Weights of a small sound classifier: mfcc input, moe top_k.
Rows from block 7 of a small sound classifier, named by matrix and row number. Rows with one number within an expert belong to one neuron, the router's apart. Each number is 500 + 25 x the weight over its row's rms, rounded and kept within 0 to 999. All counts start at 0. Numbers have three digits each.
After each expert's rows are labels from the 100 clips, of 14976, where the router gives the expert most weight on average: "top examples" is what is common among them. Only what is clearly more common there than usual is listed. The data: single notes of musical instruments (NSynth). In brackets: how many of the 100.
# router: router (model.blocks.7.mlp.router.weight, 16x256, trained with AdamW), inputs 0-85
# up: expert up (model.blocks.7.mlp.up, 16x128x256), inputs 0-85
# down: expert down (model.blocks.7.mlp.down, 16x256x128, transposed), outputs 0-85

# expert 2
router.2:502482521554538509527478519470473508455536470498536503523486514460526543502479521489469505479511466522481462490510532485553510508504459491495473464468496534493542495444502479526480503523474501533477464521490499497553541519467480490507506502506496519470488507
up.0:516496497495459467516529480508520526459533501491528492521493477533496482514503477451499479485480505478556493473511490458485520581561491461504505457536497541493516504530459501484521498510510535494510476520499498505529536560429501526498436531502465538489505536
down.0:460534454518538534521546481488558465483509525522490478493504510563508503518499485501497494510541472462492457512447534512479482519509463448488515472486509492492505493482455526502531515484469492485526495491455502488516520498556448516520512497506506463521488510
up.1:523495445467473478495496477494525495502507517449473470495504486477517463490487531435550493484497511497505495488479518481428506500533524512479485561530482506514485483499509532503531491515521557468454497532479492477498556491476521482472509520494508523492493509
down.1:506507484503495499511483521478498536508513537563481509492525496495480511472490473499537523457516529497496523521468502512498522508509488468494467534488506467509494496474559502522496544533532579496511493541488514460515484528492495521473492514457549471509455491
up.2:507451486484534498515484480465491491516514501493524529556520503484491518545536513482501493488481458506485474532513492499478494530511522498495557504467520515489521499487543491465533488546506529528508491506506517503469518470480505500502499504452517479551468536
down.2:534551541512481486509510481508478477516505509504511507489462485541493503489534520487478454496443480484492505489451498503467520496510460554479517524490502510461475502510481498526482483530482478490524487472527527500526515477478502537466481540517529485489499491
up.3:522514565539445475529506484480502511510462475482479496514535552511451482495473486516498522506492497515490492489490487526489486543510506493507435487536511474472483512509532496457475453511497518498539516465519466501514523511516507509559523483430486484487501468
down.3:497448461558492472515504514497469480490518491499483539483513473511489499465482504475496504502499496494459488532544496501510494504486523488498528533554540507502500495536527519491458539523466494521500493482461525532529542522527513450484519485451497514531481490
top examples: bass (50)

# expert 3
router.3:513459497487480520559489529532548532475526503478499459561518501446477486501434516504492488482494512496525497509508495515452506509509513460464485508500534506523487510482505522536495523550510522506528494486490524524530502509475498491499494523522489494541506518
up.0:505501484531518493475482508522514512479497484503513506514470526497478470496494527475455464464526502475503520501482466435456517518480569470482518487508515496514475517476505545492475481501469499465535461499499480456505497495491523510480466515483493490525510502
down.0:476526518508506548467473476546481522454505492533573484547517492526494500488499521461466489530528499509542485486529495515549521451494520503527524500503469517536507546476503527557506502531523521529492468506519472483510519513495541459471540516494522488516501486
up.1:532528529525529506526511512562512508503490505522541490528490489510485484494469489445543532512505454508529494491489497441474522479544550476521444493535520498456525485488524479502508504484463542557530522485503532499494563480493509496531498482471514520528555479
down.1:486525502494509473486494477482481497445541504495499500524518504467503513508463516463488480480488550582526485519501460493529532460485518479493574499503477477502546499521540468473461509486524487490508496514465520529474530491498530498514477497503507516487500492
up.2:529495504516522473540510477493500497487529465485529486496483465494480475531484504487513524508519498502484496499517480520504500506508501495514513498552518430502517537478412522491522515496509517527476464502570479540503526457496516452484513508455483521501497460
down.2:519455500516523509517540472498512528482500444478526512464466480517462465503465551484482481513518481463445497519442501457537502509483535452499510500482508471484508493521506506450523509489500462519502516499488485526472529513477500519468512489527513511416519515
up.3:529525510466539477490519547503513486492493528534491533467548555517531504520479504538483513487540498539506474510522504547532510471482462553466479480531523498504535501504498490531502481507465509503471545496461485562518533522500489467480462473544473488540466476
down.3:479505470497530535514531497505544494514501486498531502500487490504482521503519493457510474478503496426489512471498502518493484511532532493460509499476495482455498469483523455483460478484495474497540513482510475466490461496471482467533489518483485484516486509
top examples: mallet (84)

# expert 5
router.5:498497521496468488458479501449437521486512507495462466533485519487485501504470530433548490510512509508487450488508475497492498535498489577482513488477476483520518483492495502484486510507551550478466507492501512461515500524469520492487451481525460526455517521
up.0:467495510498517492500505498512494528503493493485537500449490553516549489482445494509553489531527483481455509464505500513524512505489494490477480498457503504495500505495518504429457517480541498468542485469511529482534501510517508445493488485512499536480496482
down.0:482501477508452480476534477456538500488501476520495527477474502477494479520502453487535433517482519527498523493498494488473520492469489503523506502538553513482476447552490468505507476513499494500501545504523531483515497532491487459495485502502552513460498476
up.1:455528533499472458489474493470480531530484504533532500505478501496510524481479508537485512512542499499506524478504524498485518471489499539527483497539480510459465522491497511472482481516475535488550514447472492439527487531551491507484480528503512542471456505
down.1:492471492487545515486493537484538527517470495473521523508486492491507507518471559539521485466502499546519525512520458457478518487512519532491535491499516501499515490534528504497492495468531517456476514508503477504509535535538528509498525488539465522560549518
up.2:504529516506470481528461534491477481464489467514491511461503471531508485471483482459530484518469460509518558468479455480495523518489509507530483481507495540488470507549524485532497527501574505517509519525490509501475457447562493503500510508508485452503490524
down.2:491503498538515518485494469518512508517504509491527478486499473501514508497567508484470473480485507526458496509479502486503465527513495492509522512511496523500491522520508458451510492515506446516490472504510481504500483479490508552486447488508490475501481532
up.3:532449481470544451491531479519499486523508497475518477502521502502495508502525517502464477492495527474495493550526531473515466520480478532462484490485474537513456517498502530522463501486511489520539531501523497463512522478507468503519484519463516522477520461
down.3:486471495504508527482472512511470532553536460529478499549528485534487458482447464535527509483546493521522480492468469521542495511489470485506517466501512507476483485469504562500496500491501502500488516469519513511501467518523495528486508499531509482528494550
top examples: mallet (48); reed (33)

# expert 8
router.8:489501496514507491514513476518494477478546476497544532494499504545475498513517528495587525494527514495525493498483477536496526485486535532536518454455501524515500507489498490528485484508434487481541541501530518486485441511495502496475539524507467519462470502
up.0:525462479457506498485506506508495511509471502501471546474504489507476517454480534471471472459488487516525492507483488513470474503532518497519508478503497495508518454522509484476496529462468494513501507472499510514477488500506504498457540503486472504516527527
down.0:475520495542536542446483515415486498468461525521531462507479510510540498491539528502520529462499515503486527517486556485485465514480474546506517490471481509432508496501498516460485498477444520497491503489490486505516498481503470489481484478495522505520523496
up.1:533438502500517491502554487504527489514510511518554495489550499532477515510442530529533470458502487458485496533530495494485533522476451457499503485488491480493520463471480496506470497502515460489509489502514543479482488524502488518528553484537511489516470492
down.1:481485497508491537468505510468552515527543522455519489513441538486556522475517506449498475516559554553495500497483512472465500502473493510528469485484551520497522544490526483524473502472504496494509529501474466536564490453513516509487465498463509503501513457
up.2:477506554508508484508536497532525523504508484480507498452482465481506489483494466459558473535510471480532522493477470527452490564547507532490515502506468487503534524524467529507521524523534478507509526552443483483530496446501481526542443494480480525525488515
down.2:521529480503499526496544505496484475552523518515525487448495478484521460496448530516536513527490547509518475511458493477516487478451495488520482552445478486484533460443486488497506535500517512522475496509530511511474520482514473512480512459550484534512501454
up.3:474501494522500546487524516521471494528522527501500480546527489491526486416502551491492518504497479520482525553475467514497490540495494490487516528478468528460485491531496486515486517517501501528465493485528523476518483483532503515478508520494504496516522495
down.3:517491512466505496460498510518525490505487463520484518504491470469476511522539559461514486492529494455483475493481505522511539464511467534440486466454482502509482487492518487494512464542459555511473525514485478534458464512452492470455496467477510523451539540
top examples: acoustic (86); string (71); octave 5 (35)

# expert 12
router.12:489518541473472514500481469552492505490493501489485524467482513496491477510481518471492511495510506442470517501521517484547446533509492480518511483507503552548533495517502508496473505450476523498451497444512499460468483516501488498476482516540514498560497514
up.0:533464490505508505495490500479474515509507459497470511502493481525463486522499450505521497480484492474509482503516475470492540505526513522512522544510524464536503497527545518487523483501504492526521523490502522481466466514582495512487509550463534497521534524
down.0:529498491485493478486463522455509489508524510530518528505468512505482443491471504505496482486487490463523515473486530471467522554486491499527486521510503511498495482499543525493517557470505505486489476530478511529512471501493508581546487501437524516484483486
up.1:488549528490522518515563484512484512492513515504555492476502487457520468462484535434489497510522476504482504443491536473498487501510513502551521562488478535535477519528501485521499476532500483497519483500509472511497502488525523539510501441440509513504495520
down.1:482463518494510502534541530492488505492468452499521472455508538472548514495512487527490472472486459479519480474503481497506519478529521485534483540494490481474501472524515506501526498522536486527482475478469532507518487513514509477544489510507480535522510519
up.2:546509479483468497553488517506472543520553534521465474494554469477489470456473504510519483490493535512489514491468495528514490516531490502458496453490523462498481483496491497524467468518503479475507481518517499503469515543530478505511472515500495506510474480
down.2:478493485499482480468516511483535519505487519497507495550538516513492502554511444489502451474507510519477498478480530506507501494483481546472489542503470525548499451511541494478496514469505496532460523481461494508479468530509492481492526509468487533454495468
up.3:509503502457481544503513558550507502447519459499509492477489527521488540560482479525499517489535493433497508492506502464473484520475524459486519521505517456537524478506505466489496465487506471522498468488478476482516486460475499484484506528474540484518484513
down.3:504461480533529523516510502463545527544494471503522487479519504505486532448505512484462503488493514479518472554506482497488539519501487509484481516482541490535489529519522519528497527498412507479527484492492486528488436500546491512500501505504460435490501442
top examples: synthetic (78); vocal (70); octave 7 (46)

# expert 4
router.4:483495509507490509495493518517529530497487510491525449486509527541480476526466505458505455535466523491517513492531507472484498505514476525489514502477515490503467519495496473501541557455442492485492472502506554483501498498495541497530525516503503509475450526
up.0:475463497500540510518497514552537467546520496499510520500496473488485493496495515464489484498504464485513483518548527484513491515490539544487498500489548458513489445469496501520520515491532492491478534498533486532481506468483490491537562479488515475509465495
down.0:480522485479516523504475447489520516467465538507528513481493500454495522480499517521478492480479521523527549553502494494487527503456504498478507496470462448519466495572497504522450486515537516500506525495462501479444522489454484441547443478514497482501533539
up.1:527478493504490456458516483470489512513470481437500481509508469520517502533490511487477527494501541511469491454455501513489502497502564496510475488525508476476518506504500502499511572489521502553507492488463495550508508492517534525515495530546529545436474466
down.1:466484525472496481467517467492535519523497501493504541538502480520551496504448541497496467519502546485509509520505503488491520532482502514462508520498528499517506488518504525498478484469508526449507499485508519521485459471532556537460435525529453471500518503
up.2:456491484501523487479469485524482504495464556537539525532508506505537515505497485488493492517467506477458489482513528500511493526490497523515547531498461520465513516418536503462488475496525511522522478525549489511493462527552535476500462465475535476521494492
down.2:484476492507477488518559482461531475494499521477524515495477494525506495535527505496517495492468460530503513513508482496495463482535528470476525508533496459519497490497475493496522506495496535502473457501516502531465479485514487503515519528497487500495507514
up.3:475505548496506482489514525493495492489476493466537495492522504494501499468473499500515490485529451516503503495496513493487492478495507480454500521520479483477547489511506456508453523510510484524506511473487483546482520518523481488502511505468508517520498513
down.3:478505531481502532479504530544510485491448512511506493477475494478545417512509500501507522507546528536551464518481464464519481508492512546484538511490470495493524510516457520492478509507483481526472468493486443467505497541468497503502462483483525511487515497
top examples: acoustic (82); mallet (78)

# expert 0
router.0:498475487520500511486450467502431504464463503537492467473448515526482526492494478494516478499464503549469497458478504478515517473491483488526518456507486463507529517511505499472507476517516501487448500516468491440534500475518485539436510473521471476486474554
up.0:521485501483533498516484505518559510485500533495512519479505567504501458467477439469555518510509552493500513496476495480485485479568473499541481486494509506499469477469485517474470500473485488506483429480487470512528442471562462502497491533495498529522531509
down.0:491518481513541460505532507481469495477540495497493499522490495520481530511522511473483536463461495509477521509499480464474473496493478523468516482503522499523508544506520510509530550515498502534538518498555501508517517538461525454538489530514486529511469472
up.1:508473494490515492461484527505467510470501513497512499507512478471536465494498484470478526454503519475486482493534495526503529523490529472529551523485496493487476532536525503492454485511498535512510486519509537496433479475492502507510467502503474514526510480
down.1:501499497502532487511466487521488493493488498512457524531504493511471545491484540485510525485537472499530489439480539543517519520490516553477490474524456513480528506507460530478520523483476482509504535485530483482464504472518509473507503535488542509475462521
up.2:506451485512480506478537496486513539435503451500492496504508488529501484458497497481515511509490499532484494474491468510494475506528510491514518521479494528492494547482507483465526481517471485493481516536470510520446497485510511484529571455469498488478469477
down.2:508529506501474522481499519494491522512538476531454499474536496520539512509557450518494530505519472522483509522540464445513496509555489495506508498520501499506478494540501514469490492460504523494530535512473490519480503505535499474506540502498499482498528506
up.3:509489509499502495536498463518489476452527486503493444480491460494492486475519540509444457487444500465509499512518472519511505497503524477483516498495508523478516477490467476507496543554470488512515473501497494499523499476459477528481506520501510477476482527
down.3:462533472484489474499486540472485534555496490505509500563508534563485484513486506480498535515481447473519504520514466517510481527516531487519491508504496548534507493480500516513483488493502527485495510530505482513502511507515499490501480508532464508515498487
top examples: acoustic (95); brass (51); reed (38)

# expert 11
router.11:506487506502499471465473485514447529506477534488534525463494478483505521490482488537487479521506474471464462528496506524585487482511536494519509497478491509500493518502485503505480504497513522561488525509522510482496457511477473500477504487511512489528534511
up.8:486467516506541508464517525505494537495552502459484450458517528477524511534489527526546537458503524526479525499513477473537460481463508501513502488514508502533513543531503480514523444528494482520479492476515533489509483475482520467474467474479485515484527499
down.8:469539490500520474508486500519494515526492541504517489461477457502454518481512486506478472498537491459426509548515491478509482511504507499468495508441520444489511513489509489518444433456484509553504482476501516503521495511466504458498491527503528492540488507
up.9:459500493470519493470496527506512481480516490505443465513484502504514539515529471513525519563547496488510497516496506462496504541527473492563503522504501442482477544515498500503502513487492506539502515503503531534532519512501452508511478535537494476477508520
down.9:502464482527502449527493494512501499468512515501532498482447482505539466512477539490477521492471471492474512490498464461530512462446480495448463546546556464500475511495487523511516519484472487507510501525442475464494495485514474539504484499550511534501533504
up.10:527542449514474485532506510487495509494485520508443509492467532512516517506488462512503460474490505527537510465518544498506488481539514468511517472469471507551511486516463532506532469515467534521505495491496484515497508496494522500511473506497536499491550510
down.10:524536510500521518450528513509500502516511508491507513507523525497515561459509531498532457505511519529525495490541538471539511517508517514518524478481508515499497495504501504488455525504502594500486487496465496480511503490469535508512503523506500455473496542
up.11:463532558530471519482519469507515521499493509483484492496460555498502508516526426504482488498518520486502494509522464530469480474460502525477434484512485482485493484502505525471510484554482514492486519529470440498511541514489488505510524521532475469530499521
down.11:523503498468519477471499468478523490522506498496484476494485465486430498451530541490495525454557494479517491478511508514509500505520482463507537494521542485544522498487561495526532514525515523499558522508482501497483448522559479473483498527462470457470477511
top examples: acoustic (81); mallet (56); string (34)

# expert 7
router.7:533490529491473562493495470507512477468459477524481505512486463508476514485475507508518533517469470464522491522513476546501455515500507493499502491478500501527496512475495482549515489496530515471516520495522497501504507522526538536497523489502546510475476529
up.8:496521524543511482521432499451485514505503553545496544497485530507491502494543499476496497488464509523507467513502464483496544490568521517486531533489475490492512496498525469474536466496467518480502498482496502543513509534480503500483455511509505535509460487
down.8:498494509510480519526537490505529496502499518514500466514485524516443555509478518507444484515474506481472478477510538477511548502525496500466493472490516536507508499479497468508515482579490538515506480488500478509489450460478515498504531477516512520518453486
up.9:509466466519485536523512473520546473525443466500486495494568505471479523536519532463503510511539515491526507526453467488513509480518530489512514516504523485505512486500534503491483521525518524530493513475509517505540489501510530503459515515477523479490508478
down.9:515499472476532507492530473475499505543463511511498504470507465481470584521539465543535518541538470480522532495496497528486525520484484542503538478529521487481489524517463488481489496522515484509476505461476498500542471491553533482533484509507473524493533522
up.10:490541534505457515501508474530495452532531526500516491491523482540476476471513535494505523561477498496512491479491460476494509502530528521486526472465477456512532464487501520506522525517507469508497437489475554495488477534475525474508451498445523483498529475
down.10:522508507522506491546521524478504504539521526495495487522527519499486514490500479466549521492495522511518508495554469488486486495497480511495536498495465506553521473470516476499475456485507556489529472483499508533466499556469527487480496484492497478496515467
up.11:509462529509497510501504516508510490501525496502459521472503481501478469519474477517508508490495525522494490540567487549493478528545453550508538507512472513461521468470444485467513505493490544452474505514552494468538492502495538480478494525524483454511541482
down.11:501469493546515552506501523524516506482475518473503483511489503472548470518530524499502531528511489513486513526530494484497502575511477484502516546506471522519530456510543507497475496513494474524531474496545515482519473540559516502530475500482483480516536500
top examples: brass (74); acoustic (74); velocity: 25 (39)

# expert 13
router.13:501522519455468480450472510518484505517472500486495516577466508521492474493500513461481503549552485500504500480472510510530491483511463487480499504469472538499548515512504553482491486557502537489494489525511482532517486533483440528501487497523493550548466475
up.0:518519544528466486511517519512531483484480471496477469453471545467507499459515522516466464500552544524513517501500484476518496494481498547464520549489516480504495536526523517473500496481499481488479513461493526471512498491479513494452495527494513493538494506
down.0:522503480521506463479511489536480435503511507502496540515499466502480479527470497456527538482482512489465494520500513497480497484503489538500475485489487482519496500514490476569513488471472482512460539483488515515521544565528546508509483481518507521520519487
up.1:457476525548531473469534539503475456503512521497506484497470451499502525511474473492520495465484505503508526480482514538499512502465515529510487506493491508518464513534525538508502529488517453516478519498510504498482513469500492501509474506513505507501493510
down.1:432463487492495509474493514528500526472499478526463494497546486496485492536526433467487491511520456532478463457469474560486514505496496496464472530504479520544498491532473536509471535519495547487477501535483492474470480513524478510509482467513483533528512504
up.2:508495551549484598502480475497518497467475505499502480514523510502466463492461496446526506459462497470529525500518503521496518476481482492521479492516528528489488463492505522533491503457521470539537477494501505500508505485494527502505491500534533500494552470
down.2:487464496517499553515526514488473530472468498500502457522470496554532481521504494512548497527466516482487517548455479485466501470480486461503506524503494437469481531510503516520471498578514482507498487501539474523508520519509505515474492500507508472515521500
up.3:544458516498484554549520512499501480490499487501527438492518524547442479468480538517471543513537509507519506531494476457476515490521517510483506461506503488473523484498529481473521483528472496537516464455495508481504484484514480504482501455489509478465501513
down.3:503538474474512504522523478518485461550509532471459454509497511472508479460479486504500493500507552460551512531497499521472491504482494518514439495486513554514518512482494491500509543474550518530538450544501483514531496499471515525510519570513554456551483481
top examples: guitar (65); octave 7 (26)

# expert 1
router.1:517527542512465500497465497507482476497501516511447526480488469496518466527482515489467466544485463501434502437520501482428466555511506513449508479474505471501515516508499535512528502508533509492502500527503493497455504506488523551559495547505482516519483523
up.0:464460495560540492510524514545516543519521547491473479528504482523511496534518551458541517460502493495502481553534439479514471492476473472491498532488548497503488494463545514566515515502520500442449500500484490490508498475498543527499514511527462540494513549
down.0:514522512456501515504489519510510537478528490482498527493492510470469513481480483512519524531524506432529516539474486506488514500452474509501507509498503456470482462498501515524540521478489508508480479487534481500493498481479511478437482472483532485503464489
up.1:501512515493504525531505506511488507497522476531485517484539526493492490508500492500516495496476447486513489527526504494553471512517472528509507489516529497517480510532563492475538497453562484469507515504492510499555494535532525474497519460544461523508485485
down.1:494487457526528438505540475488540499466527475501495484487487511517460479482502521455484504491463499492501504476532555472482573536493503494476485543528517457509487502507531521508543514502517494524525483492467519523485525504482497485511482492531522451479508509
up.2:521469486519475559474496517476530553496470461498486501487525523507521471470533494507500461494481536520492483505526498495523544489487505509526512501480527486502496462506490503508507538513524486482518508528474491499526510503498506493550493525481523518503479495
down.2:505490482506499473468467456484477478468526482510540507475505503494457514407541496525498499475473518490520493501524523514501475513491514551482531476497464488492495525476515460509491527544481490516506462480468532529508520480517520471484542519499546531474589512
up.3:481501484539522485495484479516511519509512528522516496445463513518516503498483521485475511470487499515511492562506539488536528541493478512493507497475524485476524511467506517498480491488532508524510485440425467524499523554479523547466519558480482503496533514
down.3:537510555500520459532473489505465491503488491506488498562514506476526459465473527448513493490469478497507445517527484438518462505528515491479557426486516506526524531481476505531501487527500529422490490459504482484450482526501507519452517473487496511522498474
top examples: organ (50); octave 5 (38)

# expert 9
router.9:492486483499511503456495469464481512507496498539523458494474482477528475484498491501487470546547467497486500491516496484474492498539505502474547510519500507520562539492502509490480502462504491497510496517481523450541500521534465548535515569497490527537510493
up.0:499485479468441501538536505501477462488491495488509518537490515526501507457530477462543482526489539482541485503511520498536511516432550489482474488490508522440489467472505444508509492532488557486523441480461498539550508488504510525519522496479487460500523464
down.0:475500528501497516499501512480463511498468479539491546516501510473479476522462484552447496521528464456507466496516493507496543469423514486503477536515523512515463505532459489433499492475485469498463512500458504536510461564499522523504501526477465490494461489
up.1:488505524517515502509505531471514482514480486456533475515524529518551526496548528474513533485511531496486509474499502491512517498556521529508467569508507477519462480450486533491499520516505500475516488495544494496498502489523468527505517510445545532506514548
down.1:482490470435487495492527479466502465523469533540489540484470450521540531497482438517506471548496499535512495526481516542509485532487505524504520522481503477504510487517525545518502535530502512522449448489501525528500541494480472520509542486507530456449505491
up.2:503459487479448500537492478522504457500495500518506540509511453460466539485519460533526492507528504500504528507491463506522548479491513495494526505559488516491496499487465482491512491539462530501500527535519501497495539488470485561499506470482548504514505481
down.2:472514508539517490509527516491472492529487536484538510563532518485472462545519509468507505527493504539531537496490480528493459518487494504481520489520478484500511490505499522484519475543508455511486478478530518501511476473470508489482498538532470543543484463
up.3:502476474500456520479482546519470492534500504498501523505502513543507458536494514457508528498492476482472513544458533499488548543491576539526509493515466496496538468522498475513509568512492516524523496525480482498479478484474409484486476502494453466483466496
down.3:537488542507504490481540516485454468488537491470493526502502527497545473528535475515461523526516510524482486480515510488502452437509483523533519551473489459514489502482540496477539515526534511485481515518448461526499477512524519487474494458492518528524535530
top examples: bass (78); synthetic (63)

# expert 10
router.10:522500487558492519546511492501511530465515512468539524447524499507545526531532512472503532472510501456496477480538490486445538518472469497507495457521495523523532508519517521562532540472502517509513516485482510474500475477477498495523457536517497511513518494
up.0:510479501557514487505482528537542520484505478477505480503471517518518476451489546512494495505524518520488495504500476520507510475477536524485522474543549464483495453513518510458483503498548478464504492505488511495493499520476447467468519507454533504517530458
down.0:517510505494448518512528493480538505498507510526553479510517494476546525514505505529485547452505478513491529505525503511497462472482508569509539510490532479516507469419461522502510464429513458495495489465496511508498485515500497504511492492463520510516530500
up.1:522498516469469528531514503486477463474478524473508473507504515459450524511517497482513496522499511500498496486503498500501520510487493499481486454495501546491479499486494452500503462503497453454487486530502510497481489485489494513519453516557542528524547518
down.1:487470501525485512512489527535495509538507520492515486498513520496483492493522553487474480485520539526505562512455471509470502453452490472497503497496503557500513489523508483516498488479521480505519547475491515513487502507482540501528549525485524484464508495
up.2:506440504483547497525467515510493484466513487521473488470529457547489531480484520533444531465466447538510515498507499545483502473490485440508477511516524536502530510513489502492470495511524477514485494509459568526480496492523482514476476519502440487497502495
down.2:504510453463538512503462476511484485490469472502514486512476529509457532500453497482520444499524495510528489494514464502495551529533467487514518487489513477490563521452474509508520502495566504526449467498515491529518553494517494455494555503500479484522497491
up.3:522492512509475518512529524548483497486540508517509504505502506501518522516511500514515478520505532543481512492520457494476523479500481500483504515492499508518532529451476475522517508534521487487488491454526545460503505497493527481512484548504459538528465480
down.3:508539464484503494514504462523516549491485442514476483499472477501501510500504493463511479509477547459497517503504497466509514497490450506461472501509497476480516455518522532504517476518473548514512522531515515487510543455471469474467534468492515486495507494
top examples: bass (95); synthetic (94); octave 1 (29)

# expert 6
router.6:500459496528492501484486508510500515524444501489519508525508486463492510504534502492499547476494500466507496446486483510465479496468492489503454498468518486499547525490508539515530488514469468511455477511524496548488543480494470489542510497511476497487461501
up.8:504469518499480518483534510511492502501489517532471440510516518521499492517504483461480479524509517494489541461414506526479494493497537492505501470480516482483483520512513514498491493514484466523501525448516492492569490506537509486540503525486492547506490511
down.8:521525461493523507521532522498513495531490510545483475501507489521537493470530468439547540493527509500498529513498479433505549505504524520487498502538465517527506545468526527455484516525481457489497506552461500502479486484485544493498538508511487508533485491
up.9:460535480491520501514511494547486506503504500490552507520499492472476486455507524481524559489498497491479498539437461508492494464512508489544481509474507506531481528512504476478490533463513521495476512534495524482549469524536487464505476499486508505528533552
down.9:533461497495481509483466536502493491516476476496552494517509490513459482505486548481493533520553523547520506498528519514481508452503506511480481523501507521491468489528495534497479516523552511533537476502540528511507465483481459492504503473519448538476544457
up.10:505538485484507506523485526465534513522525533516542483482493514492506494436503473523546513474495521491541478480511474521505528502492505511478483491497534499503494492532481456482484467502533491490547478465478499535485499523531508543475542493507541522487496510
down.10:454485530490560519556500514525478497541500502545461427536497486484466476540511503474502476519498465492482486531468517544503516472492499485482476491445513504547523546525515508492516498498474548537511522480552468499502470533518486483515485505508501505505473469
up.11:472518467503467515490500493487501494486517469522455456495531445514505487518474540482515499556543530492488506454458506502502508477495537483492509517491456521493535529510520494531510494480441477523479487482492524471517487512488484504508524473463502491506484508
down.11:511548504492482472488463505487497510510472501563483487539490507475449465483496502515478525510518514494500476516509535519507534478494525534567517484483521476445471473523496515517518465508504553551517496505510526521441479504467476550512491475512512463494463507
top examples: mallet (48)

# expert 15
router.15:476495494508458458494470554518532492542506516472513474480486483480531480477480501483500528515466483526517500474511501454507516465460464481489527498456509519478484488523519491537524529455520508494566419525452484497454486493456532505490492503500503497452489510
up.0:483528506511503534456526459475501482471505465508486458530467487487481490537477515514533528483511493475517497551527500521519470468473466462496508523543485521465538530463453561501518492461475492454540517445499481499523510500520504500470513483508521526540491531
down.0:536484499487543511521456522528477501508495516490496508505504491520459506488484542490491525472458475493574508504507495460525498509459494533519519466499542483486484537520474481511495524549458505494495539510507478504477527475516521453492494537513515544486488479
up.1:491549525529488476489539486466474490526521479469527498503468474487497481482514528499506470503501521480508522501536484500491510500490488505461451506492471483492459501464495482495489511489510521513497503546513494520484502450487516495493475482493542478524478492
down.1:521510509462463514511508509492491457472504485541503507468465509517555491460527465507491484491491449482535497504458532449518509522511532510498537499474484503472472534500480511519477517529498468485504490476501453491476541466484539478514499501543502520506467539
up.2:537513512509513492511522519508501504484520506487512505534491529468473493498518526473530538512548510499469479522457454485503524517527498467511495502479496467519511508491531531492509511469493522526554466470526488527503492517479523523535488508495464552519506544
down.2:511482487478471499523514502471459565486526466532519516494478494498479510497521508498542484488543483510496488513481490522544518514468520463500516506510473475457533495510491502488520524532530503525478460532493485500470503483470495485490523449515502492507490481
up.3:447523521476481501454475506508508558476487537484463502504509443537506528511477533509510471519499486467474492488514474508477514475511513490465514537536534443524471474515498480494519495535516545459450486498503542467474496544491498515517483539492522467522508535
down.3:474544473504491530538485527542489511471512516506547518443432490465539515507488499490511476529484540474491507505501503483535500479501482495527496498496471500504472479485472480521533469490504539491465539535549518502496485470467466529448471487520499510520422485
top examples: acoustic (71); mallet (59); octave 3 (36)

# expert 14
router.14:479512491536497469487504479476484514545519514493474483496468536507466483507471520474494506515485500507510483535499527489473462511504469523436505534485497492560500498499528531486503524506481530484540495519528509468477489509513521517481514531493497466486469564
up.8:509512478504491458489519448507541469501506480487498495542522501468544493502529499527538539515523487493475483479489503460530485474517506527495511473491501506500526463471464500545468510503551466501479485492504481520495452511517494499508539520522498477454495523
down.8:466531540531483490483469460492516489506452514482494526535487496527491516500498544526514502448518468501501446520486539483515510494547472507520479536561496514576504455546538531501527505479484486513500528517523515503520535518486482520504480542487504495499526509
up.9:549486535531509504513513466494501530492529518480498491467510484495533491524438485514478490472470489506518536475487456516515533444509503536470475498526504479525470448511446500468476458529480500490537494508490500482490484533501473493526517498488465528565495528
down.9:487557503448463511502518488492481520499499490472504534503498475504500535526579494520527493468534492508546528482474480497530499466450516500523506513513504467472490490539483495491555475505470497514507541539495513476469483498488489459517477457459492487537486515
up.10:484480498476504479497482474535467483489439503529521499467505538490480510504524496465473437493504507518505495521499501483507505539478508492515475489474492494526524510480480499480522503440521527488438519487504526478441481515508529531517479515499509517528484504
down.10:533493497484511512509470519517493487486506507467531484478476524443518508499513490461521491465503513519509517517468471519508487492495433506480525504515531480472522520503456439522503440493471512497523452512485456458478523493532522486496492479535510534486448534
up.11:449472476510503484522486473476477521499499513485497495504491509519490515484554486503442518510470505502515433491492524501499510473484516486518542508477464464504533505488496508526492516495479527503525498511506522468503522515528494477432512468523529505494517512
down.11:540501515473438538499450470501498474494515479459497474499449509471463471541498466511527483517497472506503522532511437469512503503503524488495488516451462502464484527462516480491525536484447515500484526477494508488509525535471462459502503508470469478466521471
top examples: synthetic (95); bass (87)